Weights of a small image classifier.
Model: 2.53M parameters, 32-pixel images, arch regnet, norm groupnorm, activation leaky_relu, depths [2, 2, 3, 2], widths [96, 160, 288, 512].
Training: normuon at rate 0.015, held-out accuracy 34%.
Data: trained on photos of plants, animals and fungi (iNaturalist), 155796 training examples, 14.3 epochs.
Rows from block 2, named by matrix and row number. Each number is 500 + 25 x the weight over its row's rms, rounded and kept within 0 to 999. All counts start at 0. Numbers have three digits each. After the name is the row's rms in percent of the matrix's.
# short0: shortcut pointwise conv, stride 2 (model.blocks.2.short.0.weight, 160x96x1x1), inputs 0-95
short0.5 087:468514477515502522483525513474518492531540529492478514514560488515489554465438489494485465521482455505503497504457522515459470507509515472483530466505529522494424522503472549492508505473508515516494464494488517495520474512529487516456498553508483493471478496526520475498478497517494519504
short0.6 109:533455517482516492510493491507490564486479489469517509463458454497422524526513462498466496482510454492528508486468493481511507528517537485508486476492519525515504473527485490517475479479516506519484503537558520477502523514480504443497465509509519516511523474505527484457528480503469470491
short0.7 100:496514508505478524492491509469526477521495487494479499494517535547537510517530513471485534518475463509455529537509549479526485546503498506451531500495503494532514470507473554495532513501472477465518499499523508538506494535452504524516492484501531513502555510530491482538483507470501457559
short0.8 103:532526509485528517460528451504503534454515505513512459495514474503500506488510514485537485510509476511505498532506552546507490511471506497524529458487494517533502465455482525497501520469515470544476462490458501514464569517493480482498515527467514491487496457511474506534453478458491511502
short0.9 105:519510547502511514497489545501465483517498560469478542497481489479497520447512495458505519478495507514484491491484502513478523553501480517471536500483507479454491465502547514510493502493511515493536475528496462521567471497450478506497501481504518462508448521514465511513478483526453525491
short0.10 097:471527482499491502505518503459485465569474506496511494480496465490499480491521486510472527550496485499517544529494549503496525552523495450474504493502558502531470489501497490442513543467489521521505488542489534487541518475522490525462484486480471489480517533489509470487510483499462479486
short0.11 095:493498492515527512537490505525477545494522444491533477513472539510484492495472547522513545489513525461473517505468495469520499489517519495520467492527483512523496480450518572439496494542526519507471520503468501488520519478461511482503494487498482509542510521459496520517512487459479489541
short0.12 114:456433499507520519490491493496531449501499541483513477454507484509492477506488496509481478494519504556530502511500486491489454551503570556521501485485498510490492484500574487515490519492480498480483444487507496473527500480511472507521506439499474522489515503520487499495504475513526528472
short0.13 101:509494478528526455523521512524522495518523474526471470493479482500487495525486480585502489504483505505488472529477497533504430558496537515514477526542507533521519513483526477447535486481488501502482491489481476499515503521480473477520522462498471457488468514474505483527529535516506529507
short0.14 098:460472543471523470478507463484498487531479506507515468502509518455477515539535498519506480538487501450489487530502533515528507530516513511497522509476483541534479521497472511483491504537504438478516509510463533488448552487478488478491542530455508497511484528518525533502455511499514475499
short0.15 101:459536476497499463473510519491512507494485535499484485507488545465493490478485502498484452519510479526552549495487491516533483520523471494515551512455504501489491505499545511483558531504529528523499477468488535493466464488588482502497510462498514471497492509503496508481496477469534521515
short0.16 101:543515498481546526514520443483509520525487518478481532508489510513537542498511488496496493536491475536517537497471515558519518451457485477454485484488498492507493478521498467525492512464460523488503545466473483490465485546516487521496478483484501477497537494449527481492533497454498495500
short0.17 099:497536473495538508494521477493502501536575589528504509475486495533479519483466506489484485520506470520468468541492523497523444523492524509478519486513485497499536463518497520492519501507483476514485495453486466531480490494491515564527511484489529505519530511514502485503515544522464513500
short0.18 094:540486463448560475485499486500472517509500496535511470448487489529470516501513510548515528499511520487526493522540468500485498534520535454500514522487504506489505498503532484480458481514460495470507501486487475501482494489440556490534511491490507541485504478504505511566535512522526515472
short0.19 114:511502466460519486469492498487482478465479498481527513529506472526510461538533504460483505515482507466465500550451541481541548557491474485488537504515486464501470499486501491510521512477513509483491505469507536470526522542518504518531528480474493491469527453504462510487478507485455522500
short0.20 099:517509530527510514489496496464479501516477532508484533525484506478489500496528467478497459531539477466482492478507477485511470537497474525499508466498486496475461521463493460478518491445496470472465512458429512520456490526530508527503523502520482526487528513559548497493529482522508484522
short0.21 094:481479465467536511499480499509499522525546537470509475493504498526483510487505536495543523512509524513502492475461460505461458474520537460517478498575504536500464519499505529474492517497449491545504456505545467501544494508485474513538497476492522509512512529493494505500496497483458534481
short0.22 093:509502454484510519532533505499489518493488504515514505504542542497515527490516519509518514504491473487508483463463528481463490486472501490515555507497500453493510499502496506494505488468458536500530467458493497466458490538519526490514505478500517484487556559543460466540547474448481524483
short0.23 102:481505492512482520538499520517528479510498546492451491498488429507505499511520485455512498494495492473526528479493485476488475492518551517487490499459488535477460482516487508492457470491478500455514448514514522503526508459507500514481480504476532535517520484529512488503459576452502517470
short0.24 104:489478483488521511473479494455486548524496509453474521501483491512492559524543514466495515517500503497496493552483495497518507535528464513520512430496470479461434500465518495457513531510494491519488488519480519502499469523504534536507463492542507463491503524513537505531488523498483525473
short0.25 099:483504497502436486540460476495497474504511475504491499554490467504506504492479489499531497546527481487481506525512491495517440505480484505508464473489512534488539461507496518502534522494518490496501485485519521509498512531522454484552513486527577532526488483552492472515522540491504449500
short0.26 094:511529503460507559542518489529539491514558522497496490491476502491509496477537516439482510496473522517466532529457527490550494489535527512487477518476504515541500485522481523470467500504499494500508522493478460499490485485505514545515494501461511474507487524477480491531496549488435502464
short0.27 115:519499487485530495483522493479458491458512485467519523489503497495534520516520468518507494501475511458545564563485537502489522545473520538537485498532522519540470503488511492542472477447487509487496452479476517471511519509432510493508470509498499474507479512496498518505489505512498463533
short0.28 097:503521495503511454493466454509482561485504518471474514472485525502533494491521508486510518509520520504490470509499517504520494522504517469511517499531503533535507513500512531508509514553501471490488509464468478513504486542442513457511546502484527549496537539425486477475500479500478502557
short0.29 096:499468487516534471530515465520534460474498495502470477485476482481520453565539491515503521503549512484490471491535525516505473546510520506539526516464496478466511488495511522475529482555491463495483550478499519520498480503490506522490489495503463494551515525495558497504488511484490535529
short0.30 095:531505490554528559520493514462497488507504525519488479515506492489503541476455514504506500499504504499514500492528459466486498514536525526553508525526467541493522434528538498476495509540488457462513526489491505521489522456494521502493492483510462501495490487490546511528512533490438467487
short0.31 103:494535486493534505503493515482466521501521549512434482513526499536498517544508494518466444469481508540479501546546492486463493486490503510454504501471509518533497501524507519503525513497449478523527460485507470548491462494479511518533545491505521491510507507500506559498520481489462492478
short0.32 100:485433479475511496457511489514462552511505512537520493540486474514524507508532484488500516546502517479496464537482542523498518495478499482500510485495514483464493506501468499488516478431450481483491512490472529539490555483522436486536505477508522473501490498532487490487542479517503503486
short0.33 094:511521516505514459516510434494536488501491491500479472498515477472468477514528484526473493493503478513535473504482476530487453500476469514506498492472534513457544510482485492537500492498501455520527479532465507480520514545518535481497510503479581476561489543495510486486534486497490475515
short0.34 099:545472497543552520517462502499495479493546496481449509471464493491489476522520456501491493486525517491487479527534510526507477512498497462484454520540519520488548505499545533533481487515505472470479513479468479529505511480498523507549499504510468504476480510456536542490489513534489519544
short0.35 091:487479478487514518516528475520452484487475489520538454488514498453501533473495453510499522495481488522499483471541557492478540495517515452505506496463503532495508469495518501512520488479474475537494521501505507495459531464503535460484522480482506485464520479487519548525574527514478502513
short0.36 096:548555512469524510479551464508499491480532511509543511553466496508507515513510500474475482516478517510484502535466489483464486510495504478466515502493504520518472537469521471460545514480506505465502466490476469461482504536465493539525512528481496489541483489455520483476466529500516460508
short0.37 102:474489469539530473510549507532486555490530510514482496509523537500492503471471562475499499512512501496491522486486523467468463521501491486451562487497503497493502504527481523497549520511468525537478507481471506548512496543536514531468537475480516493485521502499464515507483464482546505500
short0.38 090:477529488487496513484490468492528490536507522487484529474541504517499486459518439500493465551507506496443522552504482448509498472504457518494483527453500507494533501509492466465507472511465476546503488489540475489481504478501505542535504490479502496465502492551489475553469482496496502486
short0.39 094:494445479480493467509494462537489490536514525510482500526511502453504574507489462506508511500492455538505521503533497497496482503488488467539558487520486499537476495506481533532514494478530518524470499541503522495498472478495555492486492486487460470511486521460539475471500476518472484462
short0.40 094:526526489526514473465541530442450494515491551481534524475505449512506504504515454539460490505548533493471501512517507531487509528486480519507453479472507516527511518532491497510489503498491472529461492467467514499509507528524506487522491504523468487550510456451527506484480502500509521475
short0.41 100:537496501478520492488492450512491511458504462495488490531471532489507473505531492485472491450520524509517517525483505498505511519506530498536482523483438540498523511511473540492513511537562507504510515496499500534451498546474522525475509481477486487469549517524540490501510487467561516467
short0.42 094:466493527451505508453491498525535491504465500552487501521497470504537474499526486494504509466497506498546513519520513543497515517496557464521530529464533510498512490480499482523470528508513538479513521527507501563486507490481524475515463508466478491480481497474581512489484516492467484526
short0.43 103:500503485501454511517465510501511504479487521529505556507523458505499495511492507497510509471548548556471557493538447488512492524532487484513492501498476484499534478508523510481465543474481561474496483483519504441497501466516495540493509527481485512547471514487537513472506482496528512494
short0.44 091:502543507495472522492473501493460466474473476539506518471477451500487473498514560526516525511526539562484489477513526473540546501545527510533525489484512526521500518543510537484501520518501508507478533557511526458486485509518515493480470479473541488474516516506496517496513489514481509475
short0.45 110:496500485513484527559493519472499464497501488476512486512486451463472497519509501517518505516512457501507472489491456464489563515482448508494506508517566527517483476532485538446510487497529531477508506504503555527492497498495470512505512499543446522509465510535497509542493499514535509477
short0.46 092:495515479510470495480464548535460506490489537502462446467464531491525486478478528495534507533530519549488485493524515468528499515498492495477502538516541481499527467508520520524531483514517486525547517538521459499522494545557532498504501508509528517490485489480509458492505525517470485469
short0.47 106:486531508495496464458532494512507514479497467510491498467514516486493508460526511495529486546565493549472474475511508528573534511519518464492485479490532465475529498503508519470576536506510494515468503489498478538492499481518501487530505496478538512503495537445502493493490477506488471484
short0.48 101:534490521461475485504484536510510524524459483485489504513503519500496513514533507482514473539494523502517507491487485496464578570504471498490479441480500508484526525474476533473481513536509463514515483550489490497503474467517488459499510488503539475530536513502485552519476495472474520536
short0.49 088:539453502486503504452519490473465512515486543543498482470499507530524468571504543474543550469508526495498507514482513536503505473466524543531500528487480504542496517497525498510487500533502496493520522521490528495491498522433513523499476503508548522455480526474500471496499500483511503520
short0.50 100:503483505483466484513493470477479513501472488547479506496503501471506490536486489523494471490514497473470459496491487469489501518521527511480542552476542518483521511508489478498504490520494585500496474522525552486481507458482504524478499517505549497529471504500476511544517498532569471549
short0.51 092:492472499537473507532468551513487491484468488507532453537526502531473497524502505508551512510528474507539527512541504516492501558549483495506522472493501528493511500457447516531559450468478513496512505558495476497508485502511481503524488484522511502469503514492507491516521487482542468519
short0.52 098:544531511528531487550490468495490502482482509534505474454473521505490512516523511523500490559511523509510503485514508507467486500477511449527484496524540531497503483524466467495487527534512553497498493467504480491472547490528489488488546471464477493498531485462513540535517455520552487489
short0.53 110:503553492461480485507498481477530498553515519515495537498519507477484447494471482490459479562521454513506473493466484509504466496491523547532468486471492493491477488525501510497474524505479517507505486463452485493498519525505505538482505540531535547517483500492492519507456508521491523564
short0.54 101:498500491456517531537530479472489473510550497480465518481525499500535495522515550536475541498535508490527502494492509473495486510488495562483508496499489510465519472505480501472544481501491526508454518486526506529517425483528472458484517515502473483474493519492487446505532490503540459509
short0.55 088:506480502487526483485459475473524513514490503491514498507478536483505464514505517509541471494478518466522503486554500553537498485522485514477562549494508519485515481499504464548519454490506571513483546532472523539460516501479478491484531494492486533502491511526462536496522503491512532498
short0.56 106:508478494508541502498525547499548482499462512537482522512528468504519463507466490491492505497470477517521551520512532466473485492496499519575481507507529513506529483502503548479514517490489474548525498524471542485477435485498479516519470475504504510482478488529485451518504471469496475472
short0.57 092:495517473530496463487520483483474462505471472509549493519527465530520511520505506508534484515522523517514518518485575461466531542519508504486501554501491530475484502540498498522564476514474442513485504491539496476494488509475522520497501517474509489498484504506475474443549492515491504482
short0.58 104:526493475485485486475513509482503496489465482501499487497463566494530488462491504499495457490514501521539478501487494548553495499508516509520505584495525525462512477504472503555508505478497488491515479530529456491533527489537499531490478465503482537490491504554480543472503494522538500520
short0.59 108:482543493527517496524493510487514514497540494494502508496527470474513472455478490521534464514551490516508465518489530514531489569523548469449495520510505528488531532451506524520504460483471463504527540462512477496479473503542471465522483499515478547496500504493480492499487502476510483530
short0.60 082:455511467505509502495492464496516519495472451478505502513486490507495526517491504544496572551519527520515528490502527495487534470495523475501559540519471515502511499500584531497538520558508489497489510499477480503483513505507490490455545523477505485492505517469514506516478522530520518467
short0.61 111:509482550476471541541495514492520503539497522542517550537533518491497536474488511498453519499471496491483417487552474475487517521456489481463506474519509522530533485487450472497494478497509508475500500530490472502527490453509486515514481504488525472495532493510502505534519514479503481517
short0.62 112:533449485501510508470478514468494552464521483454484526500498544519491488510501514504503515537497476548496525532500492499540528531506493461466495541508536491500496574520556491511509559488505533508499492488498519515518537506473494507503467491490487493527488521483468505489481485472488547458
short0.63 107:503495460469478521479503485489489485511464501467532506518505542455485551458531530514481542475539509503510509498555522485499573508497513512498499527504504525548499495539475495522516505493533501531485519488506484475539528477516493493464475499484556458464523505509465524520511527500533489484
short0.64 097:498495483480505497466497530491487513497501504512501501473512488498535485484515506479493489494545532528501529497508532507495499475510477504511524566478511503484512515536579465489495557521517563504551504484504581514485490501439492469495485508532490515536509489532486512473465494525483523508
short0.65 092:524522486504514477499483533522526510468511513534458507514472458522514523515495459521549486494476522527512497460502494490468504490526497482482464529510454491494504443437538565508491516505485522474466465503525493511478527482511491507513527452503511529481505523494512495503505503502521457566
short0.66 098:488442501509522489464498454519473513568503489499475499504532497498507484530509486505510492521457477513487524532488534510523503488457500518481486514483508492486493482446559458477504488454487458512492491525497467487473475519519512551524504545531505514498537523512511492535515464504516513444
short0.67 087:472511489465501497514466496534507517506472511517532521489506466495475506500499533455512512497520477532474497475517491490544459502525568505540541512487468518531442483524515504521519506492501506503469545513482482488550507446479507524452491536486458486534474492470510502481509534469532503504
short0.68 104:446514500526492555521514486498453501521529544517471512511524464479488485454519512500501474492480487465493550495532497505479507525492532507475526530492488552522477508483487482497502531463449462535511560468490522532511529486526470497497519496501461505522451515520469506502491471476507502505
short0.69 083:460492489533506466510465547511469500502478517512504493541520533511491489475494494546533530494549464483480496498483502489492540511529542523488506480484526492453504529482493504533536496519493439506486510449434489523490506507506514510519557494480493481520498511517508525450528482462504511466
short0.70 088:535523499459508493516476487535468471478477494482463502524462505514488539529556531503512468494534515489531523501512503510474471501547514520483507497477514513550493553512475532480496483474497501483544474449510484467517507505529458520487519524444499491512472508488482506442472526493520513477
short0.71 102:500517471470457505485511479484478496468508488475492498507502503502529507520485481488508522481511474506543509523505492513522504492517485510508468530474492545492484471473529494520483531471560596504487515582521535553485475529520511502515505483492483480524530489494449522481485525487473497506
short0.72 093:494469457504478533528511526531469512497452556477497520457483486504499509482525499490472539487514471538489545475502535518510511529481519499531518507526494483494535495535524506526514524480481550515501478564527527526490489468479485509535485486493481511489465474495453478498460473480497532466
short0.73 104:476471523472503523475478490493476505510515473518520526492494484511495497539496502510504489482514488559511498530485532493542467537461540503494530532506527515504494459529505518485507493488508517497533493502501501543496467500509487508443484502529554479476398527495476510505496448529472482520
short0.74 115:480478488488492481480490462523475469505495453489522521529529479501501486494489512512479487499504479459463478503521498485518502532493500533487482534509537532484475498529545446498526523490474550472485497481464535513483479485533499579537518511542506506492528488520490498504494499519585499509
short0.75 086:488528489575526457544495496521490512494511535488488477525494494482513485538477540469492486508541549541517575545495492519486499501479535497489493521505488478513505526505517546505530498490478483499448511450461504517504527504485479490506549497458516514499502504513514490499481509529461476492
short0.76 105:531515509504497486510517492480481476508471467470501523498511528523536488511520503503504512508517479494492551530535523494501493516511493507478512494488556489530470496484491489543482510481476604538521535549472568499500486518510477510475485499486500484489483472456481495482488474535453487475
short0.77 103:465505522474519513480512482503487491512499551503498543474445529494499523523538451519499464537500517501505520494531477516482512547488501487490499550519520499493524501492477492529538530496507472505483465583509483499468459487576512505534499502501471481511502472522510516513530467517490485492
short0.78 100:515496520507496504490526497483505459523509503568482549533526492470476497528502491482498483528490536480492492519491496497484543534483498490471485492444485499511491508469455517493473460483540480499483515501476446479493519499450484528502518545501486507510520483516516533546459496471481470571
short0.79 088:552510509487501482551514520525479493470474542494499513514473497506526525492497502446438476514491495524554527518485504521522520459531506508550517512505499505479463486510455541505500504452515493515506476474538486525498457508571495516516498494496494470521493491511508482468507544522536503479
short0.80 099:521514480498527509525536528523507514525511559476512486448507500516490479465475460515485500499479521483537500452475507494505505505490536519523527505465555499459517461515487492487523500487475460489507514525481517544490443491489538546548490454514487508495502519488470454515472464489512488488
short0.81 099:463536503488480505509468507530529500475559485511569494501510502489552511512493485521465521510507502499476438500525474519504521491468513457485469490480478515505496509489502523488487469458509474445483516490506516509525520537458519495513478492481506460510476484534531511471512556467464523530
short0.82 112:525508495511514489524458480452476482501480490556485542491483505475508472469491532471475512476452467480501457504484507499523489514503499495496499507490498528497494490498463516449493512510522532491491552533494524527539461488467485495481514485470480513565519485483577523511488523458524502482
short0.83 108:531511484499505487535495518470454474516509518512501455494486496523501513524521505516486497464511474524495541547549508476474480474504502489507524481468461533512520451507559457482452525474501472523501561534483485484482522460475514501491528472508525527546484522487476479491509510508522471521
short0.84 108:481507490467519505485483485476529524473529546514450486468486518507486480460474488525524503500544521527501399476466524514508489499520565521504486480510480513495533483507507553480470514538479477461513501525493508504503486513497506452501474505511499520492512518507531482461473468509524497501
short0.85 103:508457465505499474493468499495563511556516492510484460486526536489494521501484472488491471530483488533466458511479474520485520498493487481518503468481500488472534512539488477457476496502503504471522512487435479522471447492484477499511526548539478503505537494483507516508514474485498547546
short0.86 102:501463495509495476514485505525508489469467490471551501500545456505529534558510499494523472505476503493522521508520512512503516544515472475498473476501499496552502540487503503495544494513497489493497510474567528459496527543476443506511504520478484522479479445501513489498435497481518525491
short0.87 108:523480526495524483526504513461554458505539531474501514536502469480478504501517511507451495533574477485530469530520465524492503500490506547564480521489509493500481522500483479465480492499545479469550489537487499532493488505479523476476481504494475465522500510523529488484492508487478465490
short0.88 105:509488475490498504508538478545524514502544518478505501495484517526480494502525489478496564507534529504491493498472504489525514457456512533527515492470532479488497471470461498469497521530526502519470486524467532530543493526432542506509481460474523514462494515465513474538523531485480528495
short0.89 101:483491495474524498501512449504506461523527520494468471564481543504487462495488488536516448487499489504491523493503499504488487475487516500467461491505565508483496500467519518495496473514446537513505504491496496495465463525510541521475463492473483516485537522437512568477513496474510496501
short0.90 098:465456506497484481454493518491464520497466478549568515496469529484551482530524491493500479497500512515547493499483486516521526490481474486555494552479516527536509532498469503503489510494514478501492503515540498502486504534547496491524525506510479541456486495518477521461521504480452505537
short0.91 104:480517495476479551511498494439486506490483489517466468529487482517577450514501514496493486503488484495485481509486531535474571489494504491551485506503466481499467498545483472498488514512535524505480522466457486480525549489487493512482507505453504495491509488460487524547520480475496477503
short0.92 099:456516498479493484496516457487489518458526484500529511510530495497520480476475474484494511491496516480519467501517505526519531506463482499439477494487472517511475492529499484482499534525477529497482503535517531474488490497536498480414534568499537521542518490480461447527478495498490520515
short0.93 106:492518523485482562511511508487528483491509480500535524513501472496485488413492513480478490517500475502497500486479531515491454483482497528467537532506520510483469496498475528525546481504513560457489490525487502520492474472462462494455489532465506472512540494519552498531514515481508531506
short0.94 089:541480527488507488482522525522534477528483485527485469510463497488513480480499483514512502516520503521510501463483457498520465480468509494503500497480544499481569459546507515490524516544517476517458486522466552536458475467511558520523480461513513500514517491474554502508478484513501526510
short0.95 092:490481508499502510512506529520504508508460487505503489514494543553515507493497478495504520525483537483498470531490500455540505460474477515474524471529479501499533464552477509472502485523504516515487460554456559474500495480427500511517506482548507495534509480465498487524473536486473522475
short0.96 102:485473506529496488519525529479527500478539486531520541487490468505514495492466513512476485473474460554457454531501495489482547455530543481515501455458475495476521498501527497500500480532523476498509529514471496499508466504460502497487508456461521481504488485484537522472495459545470490530
short0.97 094:530490459507509536509509536519472539466491531525468487485487485500484526525534531449500498444454496515506498489475526498489511497485509501489512529499501509482495504504543505520450500495503458468442521520532542503517448478490512449525486507492555505509493474509447480523507504518497486461
short0.98 104:479527477502504503502485514488477451473439457544494517502519495500493479500497510503508474518483484497454450530510541519487507565545548490482514519491486516510514494464508497477521478508472495483431533485473542491505550519545499502504496497482490485546480466509506500492502533462507517481
short0.99 098:472463520538486553548523502552499550505496459475478466521476469525530509513490475536512501463513487492468487499505483473565481510470508515479514481475550502480497508479456495457502499488544504482479531508497494498498518522443506498514506505478519539527483485531502465487502485485522464492
short0.100 098:479456507538525476491488460493509489538507545485498501476492520491467444475546495497465520487532497492450455543517522486491487496477508483528515494521496529520477493508477518489471499486459503559525530501484528496522543518499467509527522534487481493491500504476527472527539496506462513561
short0.101 100:513462496519470493525502515490482455480488514484477475541485502477443481441468511485466514515468485474494474463503489479486458477504517492457514478500504530527528483573513466516495554509485480534453521492506537532517491472467498494540503498489505539502478489502482513522488482502531522478
short0.102 092:509487469467486498517489498532498473512467487488462421489494504488514494510560521495456530464517501526536507521511500486515491493530512475500484495507504510540521490522513490509529534496510476532441507465544543501508471500507546504519504503485534494477489470498542526509492558497493441479
short0.103 094:488448506500495546490531513519441491526510520500506504452495444489539533472517498498490527486539518495477511520523485460544488504470490462540502497484453482493496460519490542495475517514480492513461522519471525511495526524521520472502508498511506471537492533461544522515499511523461469521
short0.104 110:482476465481480474512520496478508539507473530531515451487542490513514480492517537483427472437455480477492522511500502523505501526466479488517505451500469503485519515514458524508491483525525490532480509539459519481502481468522537548513491506509513493512511488478503549508473488474494457510
short0.105 093:502518528472492481492523510532471533550527493524484520502508499509513480505496517521500513487523499467530552532537489494471475451495477465525445534468504513502484489521527491509472502509484516539478472500447522487490505506520508471469491465504581490478503508501481440513456488504494463479
short0.106 109:507507500519501503507511518506518543546515503494507559485443511506493508491495498465455527469469474547468539510480490495531500525426505512495501454511501485474483481467554497508493475505482491519499492469482529514531473497509521489477476500521508513497506507482539449473478528478505563471
short0.107 099:474465509471464501511463454493534467517466508487496510532492483521501478559479493513530501535519551486480498515495476455454487475518516537548473537477511497509493496496495518471485485512543473478494497547477495464452480507486490509506495483473512475534497533518455495503509516545523500539
short0.108 105:494514524467479518487543546459495536519503483510530537479501510458459495509484526463500490498504495488464488516525500479474491503509484499483552448487565497483483501496483488534492493495478500455482484552512503496499566492439476504509493503481482498476496539507476508530492477481443491526
short0.109 105:520506484464522538488528494474497465503530502517491493495501466497519541503504480484461504527517513516499544545498479509496506508542463572502496520505499508524501494529532480456479534483473511510519482467504514499477457451462517506462480566454496447496504519508462493520502527525511482493
short0.110 106:507441465473526471459511518501477496521469479529502494473527549502519469472484527484479499479493498543505513490493545499499539499498496486511570521512526512461507509510508468502482475489501484524465522516520482454476466488505477514494524509470534502487508483553477522468536516459537543477
short0.111 099:486484480471521473503483489464489514472479492464481485544472468490455528498476503506506487505537520520481521498513512469439497475536521508531500507485528525512531478596468479507530546493502466507500513492484525540495479466459478504508499526521511488495485479496467472483540493489474539496
short0.112 095:509516535503500488493470482480471481486494521543526555478509457486480473518471490516509500520549501522482490501484506490491516481512467496484456452521512490463512536522481519494493490459447543442485474492556528474505477472577505504515490498522515510477501509515517527477483519529507527493
short0.113 099:515475492549510488483492513489479486503475488516507516525516514528487522516484473491527493528508493503492483513447508514495496461507519495510505522607519502504499505528457491504483552476472495490471477508465516464543484508532539495545493495522485525527488538443506450520534502507495472485
short0.114 106:476476503501525501517515457485491504525463488511551536489520496450496534472469483525513482523483467543483516464535537464467455482510496505507491471481513471521517498518529487517500475496536532529470534500499516494442491488477463519507506516518458459514506505440503473522536482487510492466
short0.115 097:503483498506524501536551529530479525529552503488538505541476512522488517494547473510471487507527510488484537502479513498522479441481456556488487545521524541484490486533475526485494489491507457490494477470518492526502444517503561499481488499476514531480505477482496508474517519483475475502
short0.116 103:467496483527483488501481506487475483491483518549468486487508467515480495498475490461523480472472516511476461515465444485516504490524486499483500477502495497521508496466429536483494521512505555489486496563465532495488500498434497493509496498537527519539521553504479484548492496506497503544
short0.117 100:504542482487468536505501532501494454519486534505504496524534443562486479487468458512491481470474466510535516520505516483462498529486492514478487514473506509469498498547483498504490527457487518484453500514482555467482516458529516510550473484535507508463507487489488482492502491539495470470
short0.118 106:524468501553495532504491541515468456468497454494500444520496501532504527481526512497515528484481548516491522501511525545466543497531464486531471469551509482540483484484503523498505498519463521511483499488508536513530512484498484506551498456520490484473502467464523518479476521504483525477
short0.119 094:521529496511477535520483522547507500536532499537523468549512484519492466473520534528506489474539491476512529457517477507494491480491508530482502528462530504491529472518491531451487485544487468504496514535487520508480530508497499504505468454550575513514535521518496493505516494480466480520
short0.120 099:520494486466476520483505456482498517503514526499507449480503527482501516480510442462494501486533546524538515516531460495496499468520470484512499496528494520511472534566539474509476503481493488464495460483477551489479509467517544505497468474519506469498519505505541543498526491525548477494
short0.121 091:485524483502520521514547544499494514487495521471520520523507506514464515532464505499528523490493521461453460494506525473535476474484487520503519487513514508517456481525469451490490511508484504472513566553464507506500474490524494523524514553510471516534479485475482538503489471444496535476
short0.122 101:526487486522473502545498469494513464464520536489551547447491492474454469469481501521506492506506502502516455458470506478518551517480513494490553521509456505492485487527476533476490502513491508499500528551533490511487512473513494495486529480519491490544512502495479426476511521486507512475
short0.123 103:487488516509506494523493523492492504548515487493522484478468526514488457498441498488517481487466487480509471447518466535512489559489518523481521498475476481487530473464535477507486482496458486515507520511480473489459547514568478472512480505516483540507555480504499507469520464494480499541
short0.124 100:526503503501513486517497494508498505496546526497490550501501486513487440465473499538513500512477516517504597531517500503481491486496491533537499484506526572520483491504511491503449506516489463514482540515521493516513516478454508478493524512507489515450466456466473489504520475487469512467
short0.125 106:495523549475517485477503499498496461517516518490491509500501514463448521467480475505527447451511503514456492497489501564495466497532488481536488496593447510517479497527522533499520489473485528471521464503516502493489534528519515496496476512539492510481540500494498507523479515486480498512
short0.126 105:489490524475509521463456479475491480488482475541517526499516509477521509499497496507476494476520473479519511495494500465473477523469497475463487531490533465482534507490538502508540485486519499448464488514489534478516496516590467551501454525555506474503476497532512517497525493481514536488
short0.127 083:482480513490522477515500467478524537530473489503522499488501561502502473481518494533528497463481470481498529482501476501504522537489487468498565493514506483529491509482457494498453513512477507504523527499545441500474483523542520484480521527506494525474483527442510560500516445489519493488
short0.128 104:525499475478516517543514527509496493502492501542533459520494487498517496486509503449470491484524504501515536502501526488534524544481474511469508504488475479473465533541455487479488503485527516485468517544504532516444466505504504507480486462514553494493499463571474535536498490512536474482
short0.129 118:517489432522503504518495501509537477526553513531541484522502515479534515481532496523490510516475501466498492520515484559470510470480457462465523494514560527541489527508517471503492524471483489511506546530521494554519484480475501505486461497475530475483540483510506456495500492500487489511
short0.130 096:511499496510520494482498490470462493499564508466455498499481499498494482535479519510465535543524545498443537489495477481530481516469542499510535470505455486480517444495518564508526516535489502498512507523464500520492481494480529507482497478538509540539488497489531495517504490453468493498
short0.131 108:480455515498512487519501469485503465490481506502460518497505470488482476468465496495481489497537461496508524461499473487520567540487503506483478488530507529490465465534459519524512504494488498528494510513516500545527458482528464481491528477539486483500545452497472492561472506472535502535
short0.132 097:512524497524474496493482491474548492472488531476519605526551476478524500502504533446484508491458491519534495490499514509494464499492481498530504507481528496467500531498469484518499483539511485517503463525516515502499473452489492501479471486493486492466518479542508537508485506483466549471
short0.133 104:524486459469525501519476518482481529468512517476464487513500476491473531479502519491520494491492545465483472467472466483545482483483530530525520511510498518450507484503555507516481498531507482479477504477452498529483492439516481547498479564487493472526468502510489526499505509475554515521
short0.134 098:493534493471552484516529524523480487493548503510501526546491483524527482484480499486477523518496490525509541522520534465507524486466506569465452504527523513502497487529481452477512487486477463522449506483438487470481480481513464494475481511471523477504511484532479493520535518478501513485
short0.135 102:498465502452527462509543502499561532514493510470488497512495567488499505522519502492518531479518506517513528534491449518542495482530476547524530475481542476529498534548471470503497509534525517492514507480497494478508471527471512522469507520457478487490520514483526469486484458483491513477
short0.136 104:485495500506499514490499479518518495508529504516467490553531468498489517544453464530522522469548540504513558471463485506458465512475495502506493504521468469474482492500547516486539471528494485467535489544489504490504503511522480450511505508471449489504486554460486500531509481508490494476
short0.137 096:508537489478481491482493509449477518507486539499503507538497503471493504527496522490489485509465489516527510498491494529501479565513522478481484553527494504485441490480523485518511550470495537547448472501497499452510523495528477480497533528494480521438485475516478512494534491501537543472
short0.138 103:469526499543499487453509431485502508531516485549485509513492493484483532489471525506485480500531451479501484511517506503498480477470485500483475473494492497496514495485491465490459520490464455499507545501467531498525530511475539478502504539566507561518509492534561522487476493484501514516
short0.139 098:495503534501511467489471530479478547470478541487544488501568483521496528528489501505480486510501472521487534478500463475503504563477507528504509486463535510449495497506503508517471492495477542497479486451542465471455509483475484452501511519463476498499503480482462493533511498509533502477
short0.140 090:467480489469485499502502532483464489515529518518534510477538509500514501446491472497486484459491438489484473475536534474495445470497482472483512526506517514494531540495501500523520493491502564491515513519475445530496485498468503485523494525530538491538475495485468506485539509450502539523